config.yaml
conditioning: "none"
cond_dim: 256
weight_standardization: true
widths: [96, 192, 192]
attention: false
learning_rate: 0.0015
precondition_frequency: 32
one_sided: false
max_grad_norm: 1.0
batch_size: 256
Rows from block 3 of a small image flow-matching model, named by matrix and row number. Rows with one number belong to one channel. Each number is 128 + 24 x the weight over its row's rms, rounded and kept within 0 to 255. All counts start at 0.
Before each channel's rows are labels from the 100 images, of 14848 (inputs lightly noised), where the channel reaches its highest value: "strongest on" is what is common among them; "place" is the part of the image that holds the peak. Only what is clearly more common there than usual is listed. The data: telescope images of galaxies (Galaxy Zoo DECaLS). In brackets: how many of the 100.
# convs0: first 3x3 conv (model.mid.1.convs.0.weight, 192x192x3x3, standardized in use, each kernel summed), inputs 0-95
# convs1: second 3x3 conv (model.mid.1.convs.1.weight, 192x192x3x3, standardized in use, transposed, each kernel summed), outputs 0-95

strongest on: shape: featured or disk (65); edge-on disk: no (61); spiral arms: yes (53)
place: centre (91)
convs0.189 [126 126 105 108 159 120 121 129 120 171 119 117 127 167 102 128 137 139 156 108 137  94 133 108 111 165 135 138  88 128  74 197 127 160 132 143 129  99 139 170 130 127 102 137  62 163 138 105  97 151  99 126 149 114 114 123 166 147 103  94 102 101 147 177 125 119 147 132 117 158 162 135 117 167 149 106 122 141 137  79 134 165 139 143 117 118 138 129 154 122  97 146 124  92 129 163]
convs1.189 [ 90 100 143 116 121  58 156 121 134 110  93 124 154  89 155 112 167 122 123 136 154 160  98 134 112 171 112 129 152 138 143 104 145 181 118 157 105 125 121 101 113 114 167 151 155 114 129 187 125 146  98 122 141 138 139 119 153  97 147 137 121 152 154 114 140 129 138 160  79 147 147 141 122 100 120  85 155 115 144 131 106  96 116 123 106 103 126 145 104 107 107 135 117 140 141 133]

strongest on: spiral arms: yes (48); shape: star or artifact (29); spiral winding: tight (28)
place: bottom centre (35)
convs0.79 [ 87 103 139 166 106  93 139 138 112 100 125 123 128 135 142  92 169 144  85  93 126 152 149 123 146  99 129 127 141 106 143 108 159 132 132 101 158 148 108 141 128 150 130 126 141 123 128 117 129 111 122 126 144 139 111 137 132 134 123 129 126 135 153 147 150 135 118 163 130 105 140 147 143 128 161  96 134  90 136 128 104 113 163  63 169 107 148 122 109 133 143 115 159 143 140 118]
convs1.79 [160 141 126 107 110 129 141 148 111 136 166 126 123 119 128 130  93 144 116 161 126 172 146 132 130 130 142 134 114 153 158 168 141 132 131 152 102 158 167 160 126 147 112 125 150 144 144 158 101 125 138 114 112 123 105 113  91 133 112 120 145 102 136  88 177 120 105  92 138 132 120  98  95 123 149 120 134  96 135 115 199 147 161 126 107 124 108  88 115 159 131 118 135 133 103 131]

strongest on: roundness: round (55)
place: bottom right (91)
convs0.30 [104 126 150 147 163 182 134 116 160 148 101 131 133 178 146 142  98  58 110 124 121 124 133 138  88  91 119 115  95 157 154 132 182  59 112 167 126 135 124  85 138 113 170 112 126 161 143 158 138 123 133 127  88 110 117 123 120 110 126 132 123 110 134 139 172 124 201 173 169 128 139 124 108 127  84 157 143 149 126 113  95 133 150 123 106 108 154 145  93 116 134 153 130 125 118 163]
convs1.30 [113 117 137 118 155 121 134 166 142 126 162 131 125 119  95  96 142 131 177 114 124 119 130 134 104  91 172  93 130 119 145 125 114 171 169 130 124 113 122  83 189 102 119 135 131 139 162 123 111 175 111 144 124 124 105 124  99 124 128 141  95 122 117 115 151 121 107 134 133 153 142  91 139 131 132 127 132 103 110 174 118 132 110 125 123 125  73 132 111  89 104 107 116 162 141 109]

strongest on: shape: featured or disk (84); edge-on disk: no (83); spiral arms: yes (66)
place: centre (95)
convs0.166 [121  93 107  80 153 115 108 108 118 135 147 134 149  76 130 122 122  80 133 150 150 139 146  98 118 131 139 133 149 133 105 118 161 119 114 147 106 148 122 135  94 121 140  96 132  67 122 114 128 135 145 162 115 102 120 149 119 151  99 120 131 127 128 109  89 146 111  77 118  94 139 132 164 142 173 113  89 117 130 110 129 116  93 172 137 127  90 158 101 167 112 146 136 100  96  97]
convs1.166 [148 140 127 164 114 139 127 117 139 129 103 123 121 115  80 108 108  71 116 132 117 116  73 165 138 133 148  89  92  89 118 124 153 150  86 140 117 126 147 169 144 117 132 118 160 141  89 146 168 108 113 137 142  96 136 114 133  69 140 127 136 131 145 170 148 123 135 106 139  89 149 196 114 149  70 167 129 159 153 121 139 120 119 143 168 107 139  90 151 113 145 127 139 140 139 119]

strongest on: shape: featured or disk (89); edge-on disk: no (85); bulge size: moderate (40)
place: centre (97)
convs0.64 [ 92  77 132 142  97 124 138 156 158 110 120 121 124 104 173 111 109 145 108 102 133 134  90 113 131 145 120 155 131 116 126 147 126 142 141 106 105 165 144 167 154 127  99 123 126 127  86 123 141  87 169 135 162 123 137 159 158 138 134 102 124 103 140 134 145 112 152  80 152 117 111  80 134 172 159 135 155 128 134 102  85 158 153 112 128 123 126  91 197 130 102 169 181 144 137 149]
convs1.64 [132 129 126 101 199 156 125 112 129 162 147  93 159 104 168 125 170 116 114 148  83 124 136  81 121 153 113  96 124 112 162 149 104 153  89 153 154 159 119 158 137 108 104 104 102 121 155 127  99 102 112 144 125  91 142 157 132 145 118 123 116 112  98 114 142 130 100 125  99  91 124 147 167 123 168 109 111 121 128  78  90 144 107  87 133 108 117 116 130 114 136  87 133 111 161 136]

strongest on: shape: featured or disk (66); edge-on disk: no (65); spiral arms: yes (55)
place: middle right (93)
convs0.103 [128 148 168 129 141 135 111 191 175 124 146 134 117 120 107 126 105 134 125  99 119 163 129 127 105 122 120  92 132  89 108  94 114 119 108 116  93  77 150 112  90 119 127 123 148 147 158 116 113  72 149 163 119 160 145 152 144 160 133 156 150 168  96 105 142 117 124 114 118 124 100 135 119 178  94  77 109 130  93 148  96 142  99 129 135 121 102 124 135 147 130 124 164 129 132 130]
convs1.103 [ 90 151 149  81 136  87 103 139 144 165 159 106 116 142 130 107 125  85 131 133 140 110 116 119  99 126 155  96 162 118 144 152 123 126 168 179 119 122 107 121 128 148  75 120 111 129 137 111 162 232 150 120 147 115 112 101 129 136 136 143 128 122 138 126  96 144 115 128 127 146  99 108 113 134 105 132 120 156 161 102 149 129 121 188 150 110 125 112 164 110 119 141 128 107 110 146]

strongest on: shape: star or artifact (26)
place: bottom centre (46); bottom right (29)
convs0.59 [124 144 146 128  85 114 111 153 121 134 123 138 157 179 131 129 140  95 121 154 151 158  81 126 159 128 173 126 132 122 134 114 148 138  89 165 166 124  88 127 152 150 134 121 124 102 101 136 144 113  92 156 179 105 122 166 134 127 115 116 118 149 135 127 122 106 127 144 130 129 106 163 113 116 168 108 100 102 181 173  91 111 145 110 114 120 141 128 119 155 109 114 141 170 124  94]
convs1.59 [136 127 132 118 158 118 107 118 122 131  98 159 125 100 132 142 103 175 178 144 132 120 168 113 142 134 150 124 110 147 134  92 116 127 140  92 131 109 120 149 151 142 136  69 142 131  91 129 124 114 132 137 108 149 130 134 125 138 156 114 190 120 154 157 166 132 157 124 150 124 117 131 128 108 120 142 124  99  59 117 159 143 122 128 131 162 101 104 132 131 101 182 118 130 124 126]

strongest on: roundness: in between (60)
place: centre (100)
convs0.92 [164  94 119 140 128 140 139  80  84 159 106 143 140 131 113 117 102 127 171 143 128 106 101 126 155 118 141 123 103 173 170 188 155 117 135 155 151  77 107  96  92  88 118 143 124 108 112 137 128 116 165  91 147 156 175 133 120 124 122 106 147 122 124 113 129 141 134 171 108 173  77 162 100 170 149 139 169 132 124 185 134 138 123 124 122 130 112 135 134  88 109 105 139 100 102 115]
convs1.92 [125 138 106 155 115 153 127 159 133  85 150 128  75 131 103 115 141 127 124 152 124 115 127 123 158 110 129 117 152 122 116  95  96 119 131 149 166 185 104 138 116 135 144 146 141 137  91 160 138 103 115 146 128 130 109 164 142 154 150 149 101 148 125 135 101 183 119  94 121  99 136 111 172 124 103 194  93 149 107 134  88 140 112 147 151 115 138 124  91 138 159 102  82 135 152 111]

strongest on: shape: star or artifact (27)
place: bottom right (37); middle right (32)
convs0.131 [146 134 100 122 166 108 196 147 132 120 118 112 112  89 122 121 158 123 103 134  97  83 120 160 141 128 159 131 109 121 138  85 145 136 131 118 133 175  81 149 119 117 102 163 155 134 115 115 105 114 156  77 144 125 128 107 161 112 148 113 103 125  96  97 152 121 109 151 133 137 152 101  73 125 147 122 138 126 112 155 135 113 126 129 133 191 106 105 152 148 107 119 114 159 137 122]
convs1.131 [127 157 163 134 124  97 107 151 151 129 165 146 118 165 201 147 122 169 157 120  97 112 124  92 130 111 110 167 132 163 150 115 159 135 117  99  74 117 124 130 146 140 126 169 110 114 139 118 135 104 100 144 140 135 124  98 113 151  87 122  91 120 137 132 136 148 182 135 151 123 151 105  96 121 135 134 119 112 143 147 122 137 152 105  69 146  82 151 135 147 121 127 114 132 101 165]

strongest on: shape: featured or disk (90); edge-on disk: no (88); bulge size: moderate (44)
place: centre (100)
convs0.50 [128 111 133 117 115 119 117 148 168 152  99 149 111 127 140 112 151 154 155 125 138 178 129  83 141 126 101  95 139 104  53 180 147 170 143  55 128 109 151 161 112 107 139 168 100 137 138 132  62  79 128 184 135 108 133 161 113 111 157 101 126 127 177 134 148 126 122 126 135 120 109 115 101 122 131 132 116 137 112 144 145 129 135 120 147 121 150 129 123 133 140 125 138 111 149 119]
convs1.50 [143 107 148 148 155 137 136 127 135 113 126 118 155 116 132  91 150 139 137 171 127 148 141 163 129 153 125 134  93 132 184 154 138 150  77 126 130 124  93 175 124  98 144 133 124 128 126 148  91 116 137 159 101 119 103 137 135 122 129 105 162  97 126 124 174 116 126 107  78 122 114 147 144 131 121 103 128 115  93  92 172 140 164  98  89 159 110  77 118 170 104 132 110 122 116 163]

strongest on: shape: featured or disk (70); edge-on disk: no (54); spiral arms: yes (45)
place: centre (58); middle right (36)
convs0.61 [139 130 142 162 120 136 100 143 139 103 154 134 104  91 137 150 132 104 133 117 134 119  72  93 179  78 108 159 161 147 116 129 106 141 136 127 124 162 102 173 136 121 106  71 167  98 131 132 136 111  93 129 140 178 128 122 104 145 159 139 106 120 145  92 142 154 160 105 130 106 111 105 133 104 117 175 127  92 142 143 158 145 125  70 161 150 115 125 105 104 130 145 153 116 156 114]
convs1.61 [171 150 137 119 181 134 156 100  98 156 110 182 124 111 159 114 121 113 119 142  89 178 159 150 133 136 126 105 123 120  85 132 122 149 165  92 104 114 102 143 135 177 124 108  97 148  71 127  82  80  86 122 123 128 103 121 110 155 108  88 162  84 158 126 137 103 138  79 140 110 124 143 158 132 125 133 121 133 111  89  81  92 132 163 143 160 138 113 155 129 119 123 129 102 133 105]

strongest on: roundness: round (50)
place: centre (100)
convs0.132 [167 111 146 144 163  69 114 135 119 123 162 137 127 108 129 111 125 104 128 154 135  81 110 131 162 139 118 150 175 170 168 142 111  69 144 105 123 155  77 124 128 100 149 103 166 120 110 159 107 109 165 136 114 175 128 102 124 151 171 125  96 112 100 119 138 106 141 144 138 192 157  84 106 102 151 144 106 149  95 135 105 102 118 130 139  98  82 122 109 140 123 142 110 133 135  77]
convs1.132 [130 161 124 173 151 125 126 101 108  90 141 117 140 116  99 118 146 141 142 126 107 123 118 106 119 135 114  77 119 121  94  76 114 181 104 179 148 143  76 137 141 113 108 149 153 111 115 123 174 122 126 145 154 129 121 125 129 123 152 112 121 110 151 146 116 121 153 165 178  87 110 130 176  90 108 153 124 134 148 150 121 126 106 124 156 143 109 146 103  95 103 123 136  91 135  80]

strongest on: edge-on disk: no (52); bar: no (33)
place: bottom right (83)
convs0.150 [109 142 116 145 130 157 110 170 153 106 104 152 139 141 114 135  96 137 117 128 134 155 121 141 140  81 154  79 168 122 111 153 158 171 164  86 168 107 133 140  95  93 152 113 157 124 108 125 141 137 135  87 118 159 135 131 126 158 102 133 154 193  74 152 173  90 164 156 148  87 103 103 140  97  98 143 120 108  82 126 143 162  80 116 165 129 150 124 141 121  83 110 159 133 157 127]
convs1.150 [114 136 127  77 140 124 159 125  97 118 122 137 112 132 110 119 132  89 107  95  92 184 167 145 140 116 136 121 137 106 162  98 119  63 165 145 169 122 103  75 119 128 109 146 140 150 176  54 158 135 118 110 112 134 131 117 146 112 112 117 116 124 117 128 108 113 127 132 109 155 144 101 114 139 125 107 149 131 109 143 106 116 122 120 148 130 156 129 121 168 141  83 114 178 101  71]

strongest on: edge-on disk: no (53); spiral arms: yes (47); bulge size: small (27)
place: centre (100)
convs0.188 [113 122 117 107 153 114 149 117 112 168  80 153 166 117 122 113 153 133 131 136  89  97 120 103  80 129 127 101 118 156  86 134 142  74 130 101 147  63  91 119 107 108 129  76 117 148 142 134 104  64 125 166 144 117 152 172 136  83 141 120 139  84 128 152 147 111 164 113 123  96 115 165 132 168 175 142 160 140  93 138 141 140 146 115 137 145 146 138 130 105 160 131 127  89 135 113]
convs1.188 [131 131 145 170 108 149 128 172 132 105 161 154  98 122 111 159 156 129 106 152 113 108 160 154 129  96 169 126 130 104 127 101 115 167 127 106 143  73 152 159 113 146 124 146 156 134  80 150 102 123 112 148 139 123 139 108 126 128 113 117  96 173 106 131 100 132 139 124 106 133  91 147 139 125  87 156 153 136 142 134 103  85 121 109 125  72 129 120 109 124 137 131 110 160 149 125]

strongest on: roundness: cigar-shaped (40)
place: centre (99)
convs0.181 [102 163 131 114 136 102 115 112 132  64  86 156 118 183 137 107 135 101 154 116 175 119 116 157 169 155 127 135 136 116 114 143 105 129 101  94 137 102  90 104  99 160 111 108  79 162 133  53 115 146 142 111 117 114 115 106 122 146 109 108 105 107 101 152 105 117 130 117 147 169 115 172 120 117 123 133 114 123 118 140 147 183 171 124 127 187 133 154 142 100 155 107 153 163 126 161]
convs1.181 [108 104 126 116  62 101 154 120 121 142  91  86 108 108 160 158 126 128 107  66 151 110 126 125 144 149  67 161 112 149 147 109 130 128 142 185 148 132 128 125 113 125 131 135 157 137 164 148 176 139 126 108 168 147 104  94 139 141 176 144 131 125 138 111 138 188 141 176 110 157 129 170 120 126 124 144 127 110 141 106 132  98 141 151 124 100 139 108 124 114 142 144 156 187 134 168]

strongest on: edge-on disk: no (52); spiral arms: yes (42)
place: centre (100)
convs0.67 [150 153  97  88 124 104 102 165 130 130 115 136 118 154 137 139 153 111 141 141 104 129 137  99 115 155 106 151 106 107 130 165 144 165 140 140 106 128 162 135  70 144 149 179 132 137 109 118 117 172 127 125 131  96 121 150 138 166 126 130 140 125 136 132 110 111 144 136 143 114  68  92 125 166 177  99 160 151 158 117 148  87 160 131  87 160 144 112 136  93  93 133 116 110 124 133]
convs1.67 [129 174 137 165 143 125 139 102 110 133 127 112 147 148 141 111 142 120  97 153 138 107 160 162 124 117 159  80 119  94 144 124 125 144 111 170 115 152 146 110 140 142 102 110 112 110  95 130 164 133 114 138 126 115 131  93 100 151 152 148 137 146 108 131  82 131 126 133 157 138 156 120 122 156  74 160 142 174 117 120 204 118 114 167 137 121 137 106 163 146  95  59 111 122 116 143]

strongest on: roundness: cigar-shaped (47); edge-on disk: yes (28)
place: centre (100)
convs0.96 [115 106 103 132 133 161 126 121 157  96 174 124 120 149 125 147  95 126 112 123 116 142 197  82 122 154 170 130 107 104  94  86  93 107 102 165  66 161 116 104 115 107 129 128 117  83 133 102 131 135 134 105 135 111 113 106 103 138 172 113 134 154 144  98 125 125 110 170 118 196  97 142 106 134  93 131 179 109 125 106 118 100 108 121 150 141 105 146 135 123 141 145 133 137 117 133]
convs1.96 [110 148 134 145  69 158  48 157 152 110 135 125  86 116 114 132  78  95 129 145 145 151 109 130 145 131 141 171 137 127 117 146 134  92 124 106 132 157  91 123 132 148 168 123 160 136 131  78 103 126 164 129  94 109 140  97 158 151 132 153  98 173 152 158 157 147 131  90 115 128 135  98 120 129 166 126 134 130 132 119 133 123 131 102 149 128  94 138  98 146 161 120 141 132 138 133]

strongest on: merging: merger (25)
place: centre (97)
convs0.31 [115 131 132 136 128 151 199 139 167  96 108 124 105 141 126 101 115 107 108 124 124 106 120  99 144 171 112 111 136 123 145 133 143 116 149 140 130 127 171 114 164 138 158 128 111 143 124 177 146 157  88 132 144 181  99 100 121 161 152 106 117 106 181 118  94 126 139 137  94 110 101 149 153 148  98 111 139 104 135 183 132  76 119 118 150 103 145 123 125 162 141 132 137 139  85 124]
convs1.31 [139  97 119 104 131  70 118 140 124 186 149 127 154 116 150 164 127 152 157  96 132 127 130  84 122 102 135 149 119 132  96 141 140 125 169 100  77  59 115 121 115 149 112 150 126 154 111 126 124 154 119  98 127 155 140 141 148 131  94  88 117  86 117 129 143 161 132 134 108 103 100 151 106 127 141 136 118 107 141 129 114  74 122 151 107  87 135 105 183  89 117 146 157 134 159 149]

strongest on: roundness: cigar-shaped (49); edge-on disk: yes (26)
place: centre (100)
convs0.88 [126 148 166 165 124 150  76 133 130 131 199 146 151 144 140 109 135 147 160 183 121  51 108 172 134 170 111  83  90 172  95 160 134 132 125 126 136 114  95 134  93  89 156 138  98 121 113 156 139 105  99 106 107 148 137 137 156 161  97 111 143 141 154 155 142 152 129 151 125 128 122 139 101 111 138 132 122  99 110 117 125 139 104 104 156 116 147 149 101 105 112 148 132 109 116 119]
convs1.88 [115  85 126  86  87 106 139  86 157  96 134 128  90 114 146 122 154 161  84 122 141 182  91  94 133 157 118 112 107 124 146 128 107 140 146 116  93 142 151 130  93 142 141  93 101  95 143 113 119 123 167 140 123 126 175 151 136 149 129 111  87 139  91 130 157  94 137 123  73 124 136 106 104 123 136 163 117  86 107 172 118 103 112 159 126 189  86 149 125 130 110 169 101 145 117 154]

strongest on: spiral arms: yes (69); bulge size: small (45); spiral winding: tight (44)
place: centre (100)
convs0.148 [108 108 137 160 135 152 135 121 130 101  83 133 149  71  98  88 119 135 183 104 185 144  99 118 145 158  84 115 139 136 154 169 130 183 165 143 139 128 175 185 165 111 134 141 141 142 123 126 149 152 124 170 168 142 113  90 149 136 103  83 124 133 144 143 119 137 130 125 116 109 180 174 103 134 167 139 143  86 121 166 155 116 127 114 120 114 117 140 150 114 102  94 107 138 138  94]
convs1.148 [116 144 143 118 146  92 124 127 121 104  99 156 115 116 152 117 155 136  94 168  84 123 117 161  94 157 145 105 131  97 186  89 156 126 120 138 161  74 135 167 141 125  99 129 121 128  98 145 119  91 114 110  98 101 117  94 133 136 128 101 126 109 142 133 129 113 131 151 125 143 151 111  90 130 103 149 133 137 120 113 165 135 133 111  74 174 131  79 153 158  83 116 119  82 128 145]

strongest on: edge-on disk: no (54); bar: no (33)
place: centre (96)
convs0.116 [139  97 110 125 108 132 110 132  90 110  66 117 130 104 143 141 166 129 132 106  93 131  82 150 115 147  73 111 174 171 117 168 112 101 117  98 146 132 120 113  94 102 149 103 104 128  74 128 148 159 151 136 100 116 133 165 157 133 125 114 107 114 118 156 135  98 164 106 124 129 149 185 122 202 141 123 135 135 126  97 170 148 119 123 102 144 106 105 131  72  85 112 154 120 123 114]
convs1.116 [137 128  82 131 144 125 120 131  85 123 125 172 131 111 132 110 115 136 154 135 138 156 130 142 139  89 170 102 136 116 108 139  72 140 193 148 142 122  87 131 123 161 133 118 115  96 163 127 118 108 119 128 127 151 111 115 122 154  72 130 129 133 122 149 128 182 112 158 176 140 115 119 111 113 135 129 144 118 100 142 137 139 139 115 113 178  78 125 109 131 132 119 148 165  93  77]

strongest on: roundness: cigar-shaped (41)
place: centre (100)
convs0.161 [143 126 122 145 144  96 101 105 139 117 207 112 129 152 132 103 122 106 135 118 184  80 155 103 111 153 123 147 122  83 104 101 117  79 102 133  88 146 129 153 180 133 110 134 138 154 134 131 134 182 123 101 176  89 110  90 105 148 133 121 112 131 150 136  91 124 114 144 120 210 139 119 103 105 136 151 150 122 112 161 133 135 117 121 145 165 139 138 133  89  92 130  92 119 132 140]
convs1.161 [144 113 137 115 128 137  88 152 128 148 122 173 109 117  99 116 110 115 129 163 121 146  98 130 146 147 119 140 134 134 185 134 126 119 156 130 124  93 125 107 125 118 182 107 114 112 109 143 133 105 159  79  85 133 164 113 142 135 132 152 121 152 103 142 129 110 132 100 151 119 187 124  93 128 151 155 158 136  78 153  89 121 140 100 141 114 148 118 111 170 156 165 127 138 147 151]

strongest on: spiral arms: yes (39)
place: bottom centre (100)
convs0.187 [136 105  47 117 127 153 138 122 118 144 133 154  79 130 102 116 123 119 121 108 166  71 125  81 125 135  97 131 121  77  58 115 131 134  88 111 145 119 142 119 174 115 105 155  87 129 113 129 158 193 120 120 134  87 137 141  99 105 129  87 115 176 152 159 149 114  95 121  90 146 134 145 104  99 117 142 128 165 178 126 146 153 138 137 101  90 139 123 117 120 157 119 146 158 151 158]
convs1.187 [124  91 154 137 149 120 146 166 108 103 140 117 160  99 125 146 148 152 177 131 111  91 185 100 154 115 165 129 126 140 152 126 131 159 150 115 168 134 123 124 117 134 161 174 109 130 127 116 125 121  81 125 136 158 101 143 165 142 124 108 155 117  92 141 159 140  99 130 151 131 143 142 140 107 121 139 107  90 110 166 123 148 130 140 142 125  80 145 141 108 123 134 118 154 105 100]

strongest on: edge-on disk: yes (30); roundness: cigar-shaped (27)
place: centre (91)
convs0.115 [140 136 121 124 131 111 117 110 123  89 148 118 162 148 104 180 150 108 167 124 125 114 133 107 158 166 147 164 123 119 146 182  99 123 105 123 130 170 181 136 143 146  83 121 103 150 138 167 137 125  97 102 128 121 152  99  92 155 154 133 157 151 148 144 143 174 114 127 144 128 153  95 116 115 137 146 149 110 116 119 100 143 141 159 132 153 135 158 126  83 131 132 103 102 150 101]
convs1.115 [140 126 164 139 119 128 143 133 121 126 141 146 125 118 160 130  96 150 151 166 153 188 144  76 120 143 114 191 107 111 129 125 120  90 125 112 132  86 116 117 156 125 156 183 114 116  97 108 140 125 119  94 142 125 110  92 145 157  98 106 104 130 148  94 127 114  55 131  73 153 129 128  89 121 144 125 163 129 116 117 131 112 140 144  94 167  62 149 147 149 128 115 144 163 132 105]

strongest on: edge-on disk: yes (45); roundness: cigar-shaped (26)
place: top left (46); centre (38)
convs0.136 [ 87 153 149 149 135 152 126 127 122  77 145 131 110  93 112 128 145 132  78 116 114 127 125 132  97 127 132  94 117 114 138 106 144 128 124 130 136 184 100 135 106 106 143 137 139 135 140 139 155 164 133 125 143  92 153  97 168  97 139 154 106 136 136 116 131 157 141 155 142 164 135 180 148 140 166 110 142 103 138 115 137 106 156 106 141 133 115 120 126 142 109 126 120 149  87 116]
convs1.136 [126 102 156 117 138 102 103 143 136  88 102 158 169 153 129 128 126 165 150 130 113 172  73 135 155  91 122 128 158 161 137  88 150 102 150 151 129 149 170  86 107 147 110 118  79  63 124  93 125  49 129  77 156 163 153 109 112 102 150 131 154 154 101  90 120 135  92 116 141  91 165 103 132 134 129 133 161 144 102  98 128 105 126 112 103 123 138 126 139 160 136 128 120 105  98  77]

strongest on: shape: featured or disk (62); edge-on disk: no (58); spiral arms: yes (44)
place: centre (98)
convs0.146 [122 119 135 151  93 142 135 199 112 124 185 112 178 146 106  71 116 136 113 131 106 126 131  81 134 129 111  78 199 200 161 125 137 111  98 135 160 119  79 117 110 129  90 117 148 135 158 128 115 140 114  90 128 127 122 131 132 117 126 113 150 150 135 125  94 147 116 143 121 150 123 123 184  94 151 128 142 116 104 130 121 115 140 123 118 153 156 101 123 120 100  77 156 119 125  66]
convs1.146 [141 158 129 102 153 125 129  82 117 151 125 108 121  94 104 152 103 153 161  98 113 100 132 170 104  94 141 118 114 101 109 129 168 139 120 185 109 193 129  61 155 126 105 118 139 146 134 160 128 138 131 144 114  96 104 147 123 139 142 154 130 114 128 158 140 132 147 119 180 108  77 112 104 121 150 105 119 146 146  95 131 167 124 129 155 121 155 103 111 147 124 131 121  99 114 115]

strongest on: roundness: round (45)
place: centre (99)
convs0.86 [152 111 153 138  96 116 135 134 105 124 102 134 152 165 125 129 106 113  91 136 118 151 122 147 121  92 110  93 122  90 170 117 135 121 108 105 128 175 137 141 109 149 112  96 167 112  97 130 164 137 117 115 109 164 112 112 121 115 148 126 103 145  91 130 145 159 100 172 124 123 127 139  98 148 183 119  65 108 116 141 152 135 129 138 123 194 133 134  96 121 128 127 168 178 135  85]
convs1.86 [168 124 153 138  79 114 130 153 110 133 125 153 168 123 135 126 168 166 117 119 135 146  74 134 179 131 110 138 126 158 120  68 107  95 109  98 112 118 117 124 101 131 118 188 133  89 114 109 148 134 118 128 114 129 137  71 111 155  98  97 139 101  71 110 138 127 134 147 129 197 136 119 135 134 127 118 125 122 109 131 141 139 123  96 113 147 129 153 104 123 118 126 158 135 112 118]

strongest on: roundness: round (42)
place: centre (99)
convs0.6 [109 157 138 144 105 112 130 134 141 122 124 159 122 145 115 104 139  96 149 104 162 122 100 164 136 149 122 110 195  80 172 130 126 130 131 132 129 167 109 113 107 122 134 153 175 109 105 135 161 166 146 107 112 137 124 103 101 171 128 151  88 148  99 104 120 117 113 148  96 157 114 121 102 133 115 152 117 103 118 162  98 133  98 114 123 155 121 134 131 150 143 155  73 150 137 115]
convs1.6 [107 101 125 106  86  96 119 126  59 119 119 110 130 112 121 166 122 167 160 130 150 119 107  63 145 127 138 126 123 149 110 113 147  85 164  93 117 105 166 153 102 118 174 148 160 161 112 128 158 148 108 106 121 158 136 108 105 105 122  79 139  90 131 105 165 165 140 135 138 161 160 159 101 158 142 121 127 129 185 136  99 110 127 140 104 102 166 125 143  96 137 157 136 178 115 136]

strongest on: shape: star or artifact (39)
place: middle left (46)
convs0.80 [114 150 142 110 156 145 144  88 106 126 147 129 110  95 119 160 114  99 125 169 115 106 134 129 123 142 120 147 126  68  92 145 128 129 126 118 111 103 139 128 150  92 155 150 124  94 172 128  96 126  99  71 147 131 142 127 123 154 107 120 174 143 145 120 121 134 107 122 215 111 167 159 140 171 146 133 100 114 173 143 143  89 147 101 140 121 109 135 156  80 102 155 154 113 122 140]
convs1.80 [103 104 125 185 101 155 147 167 121 115 109 120 115 167 161 109 186 120 138 107 162 165 129 156 129 139 161  81 130 180 171 111 116 144  62 101 107 160 122 168 145 117 111 128 118 135  86  73 115 117 148 130 109 112 154 142 124 115  97 100 101 159 139 128 149 145 176 125 113 135 124 146 126 122 135 143 158 150 108 156 139 132 117 128  83 133 147 105 130 118 152  68 118 126 147 159]

strongest on: roundness: cigar-shaped (31)
place: centre (94)
convs0.24 [160 121 129 133 107 183  94 148 159 120 131 170  82 107 112 123 113 126 106 147 131 120 120 115 114 122  96 127 113 129 134 141 141 136 153 129 112 127 113 189 167 133 149 126 147 115 117 141 124 181 127 126 145 123 107 104 121 103 164 117 142 124 126 130 104 109  96 134 130 151 153 130  67 120 136 129 138 128 106 120 150 113 101 117 133 111 121 118 137 152 128 134 125  74  95 115]
convs1.24 [136 102 128  81 145 146 134 161 137 104 120 134 128 120 111  92 112 126 113 110 135 164 113 140 106  97  94 124 152 139 114 106 156 129  54 114 202 104 163 157 108 114 111 104 131  96 164 114  76 107 125 113 125 139 148 172 195 106 112 156 157 137 161 118 152 119 137 145 112 146 121 198 133 141 156 106 133 111 133 128 184 120 111  96 108 133 120  97 132 140 116 117 123 126 152 110]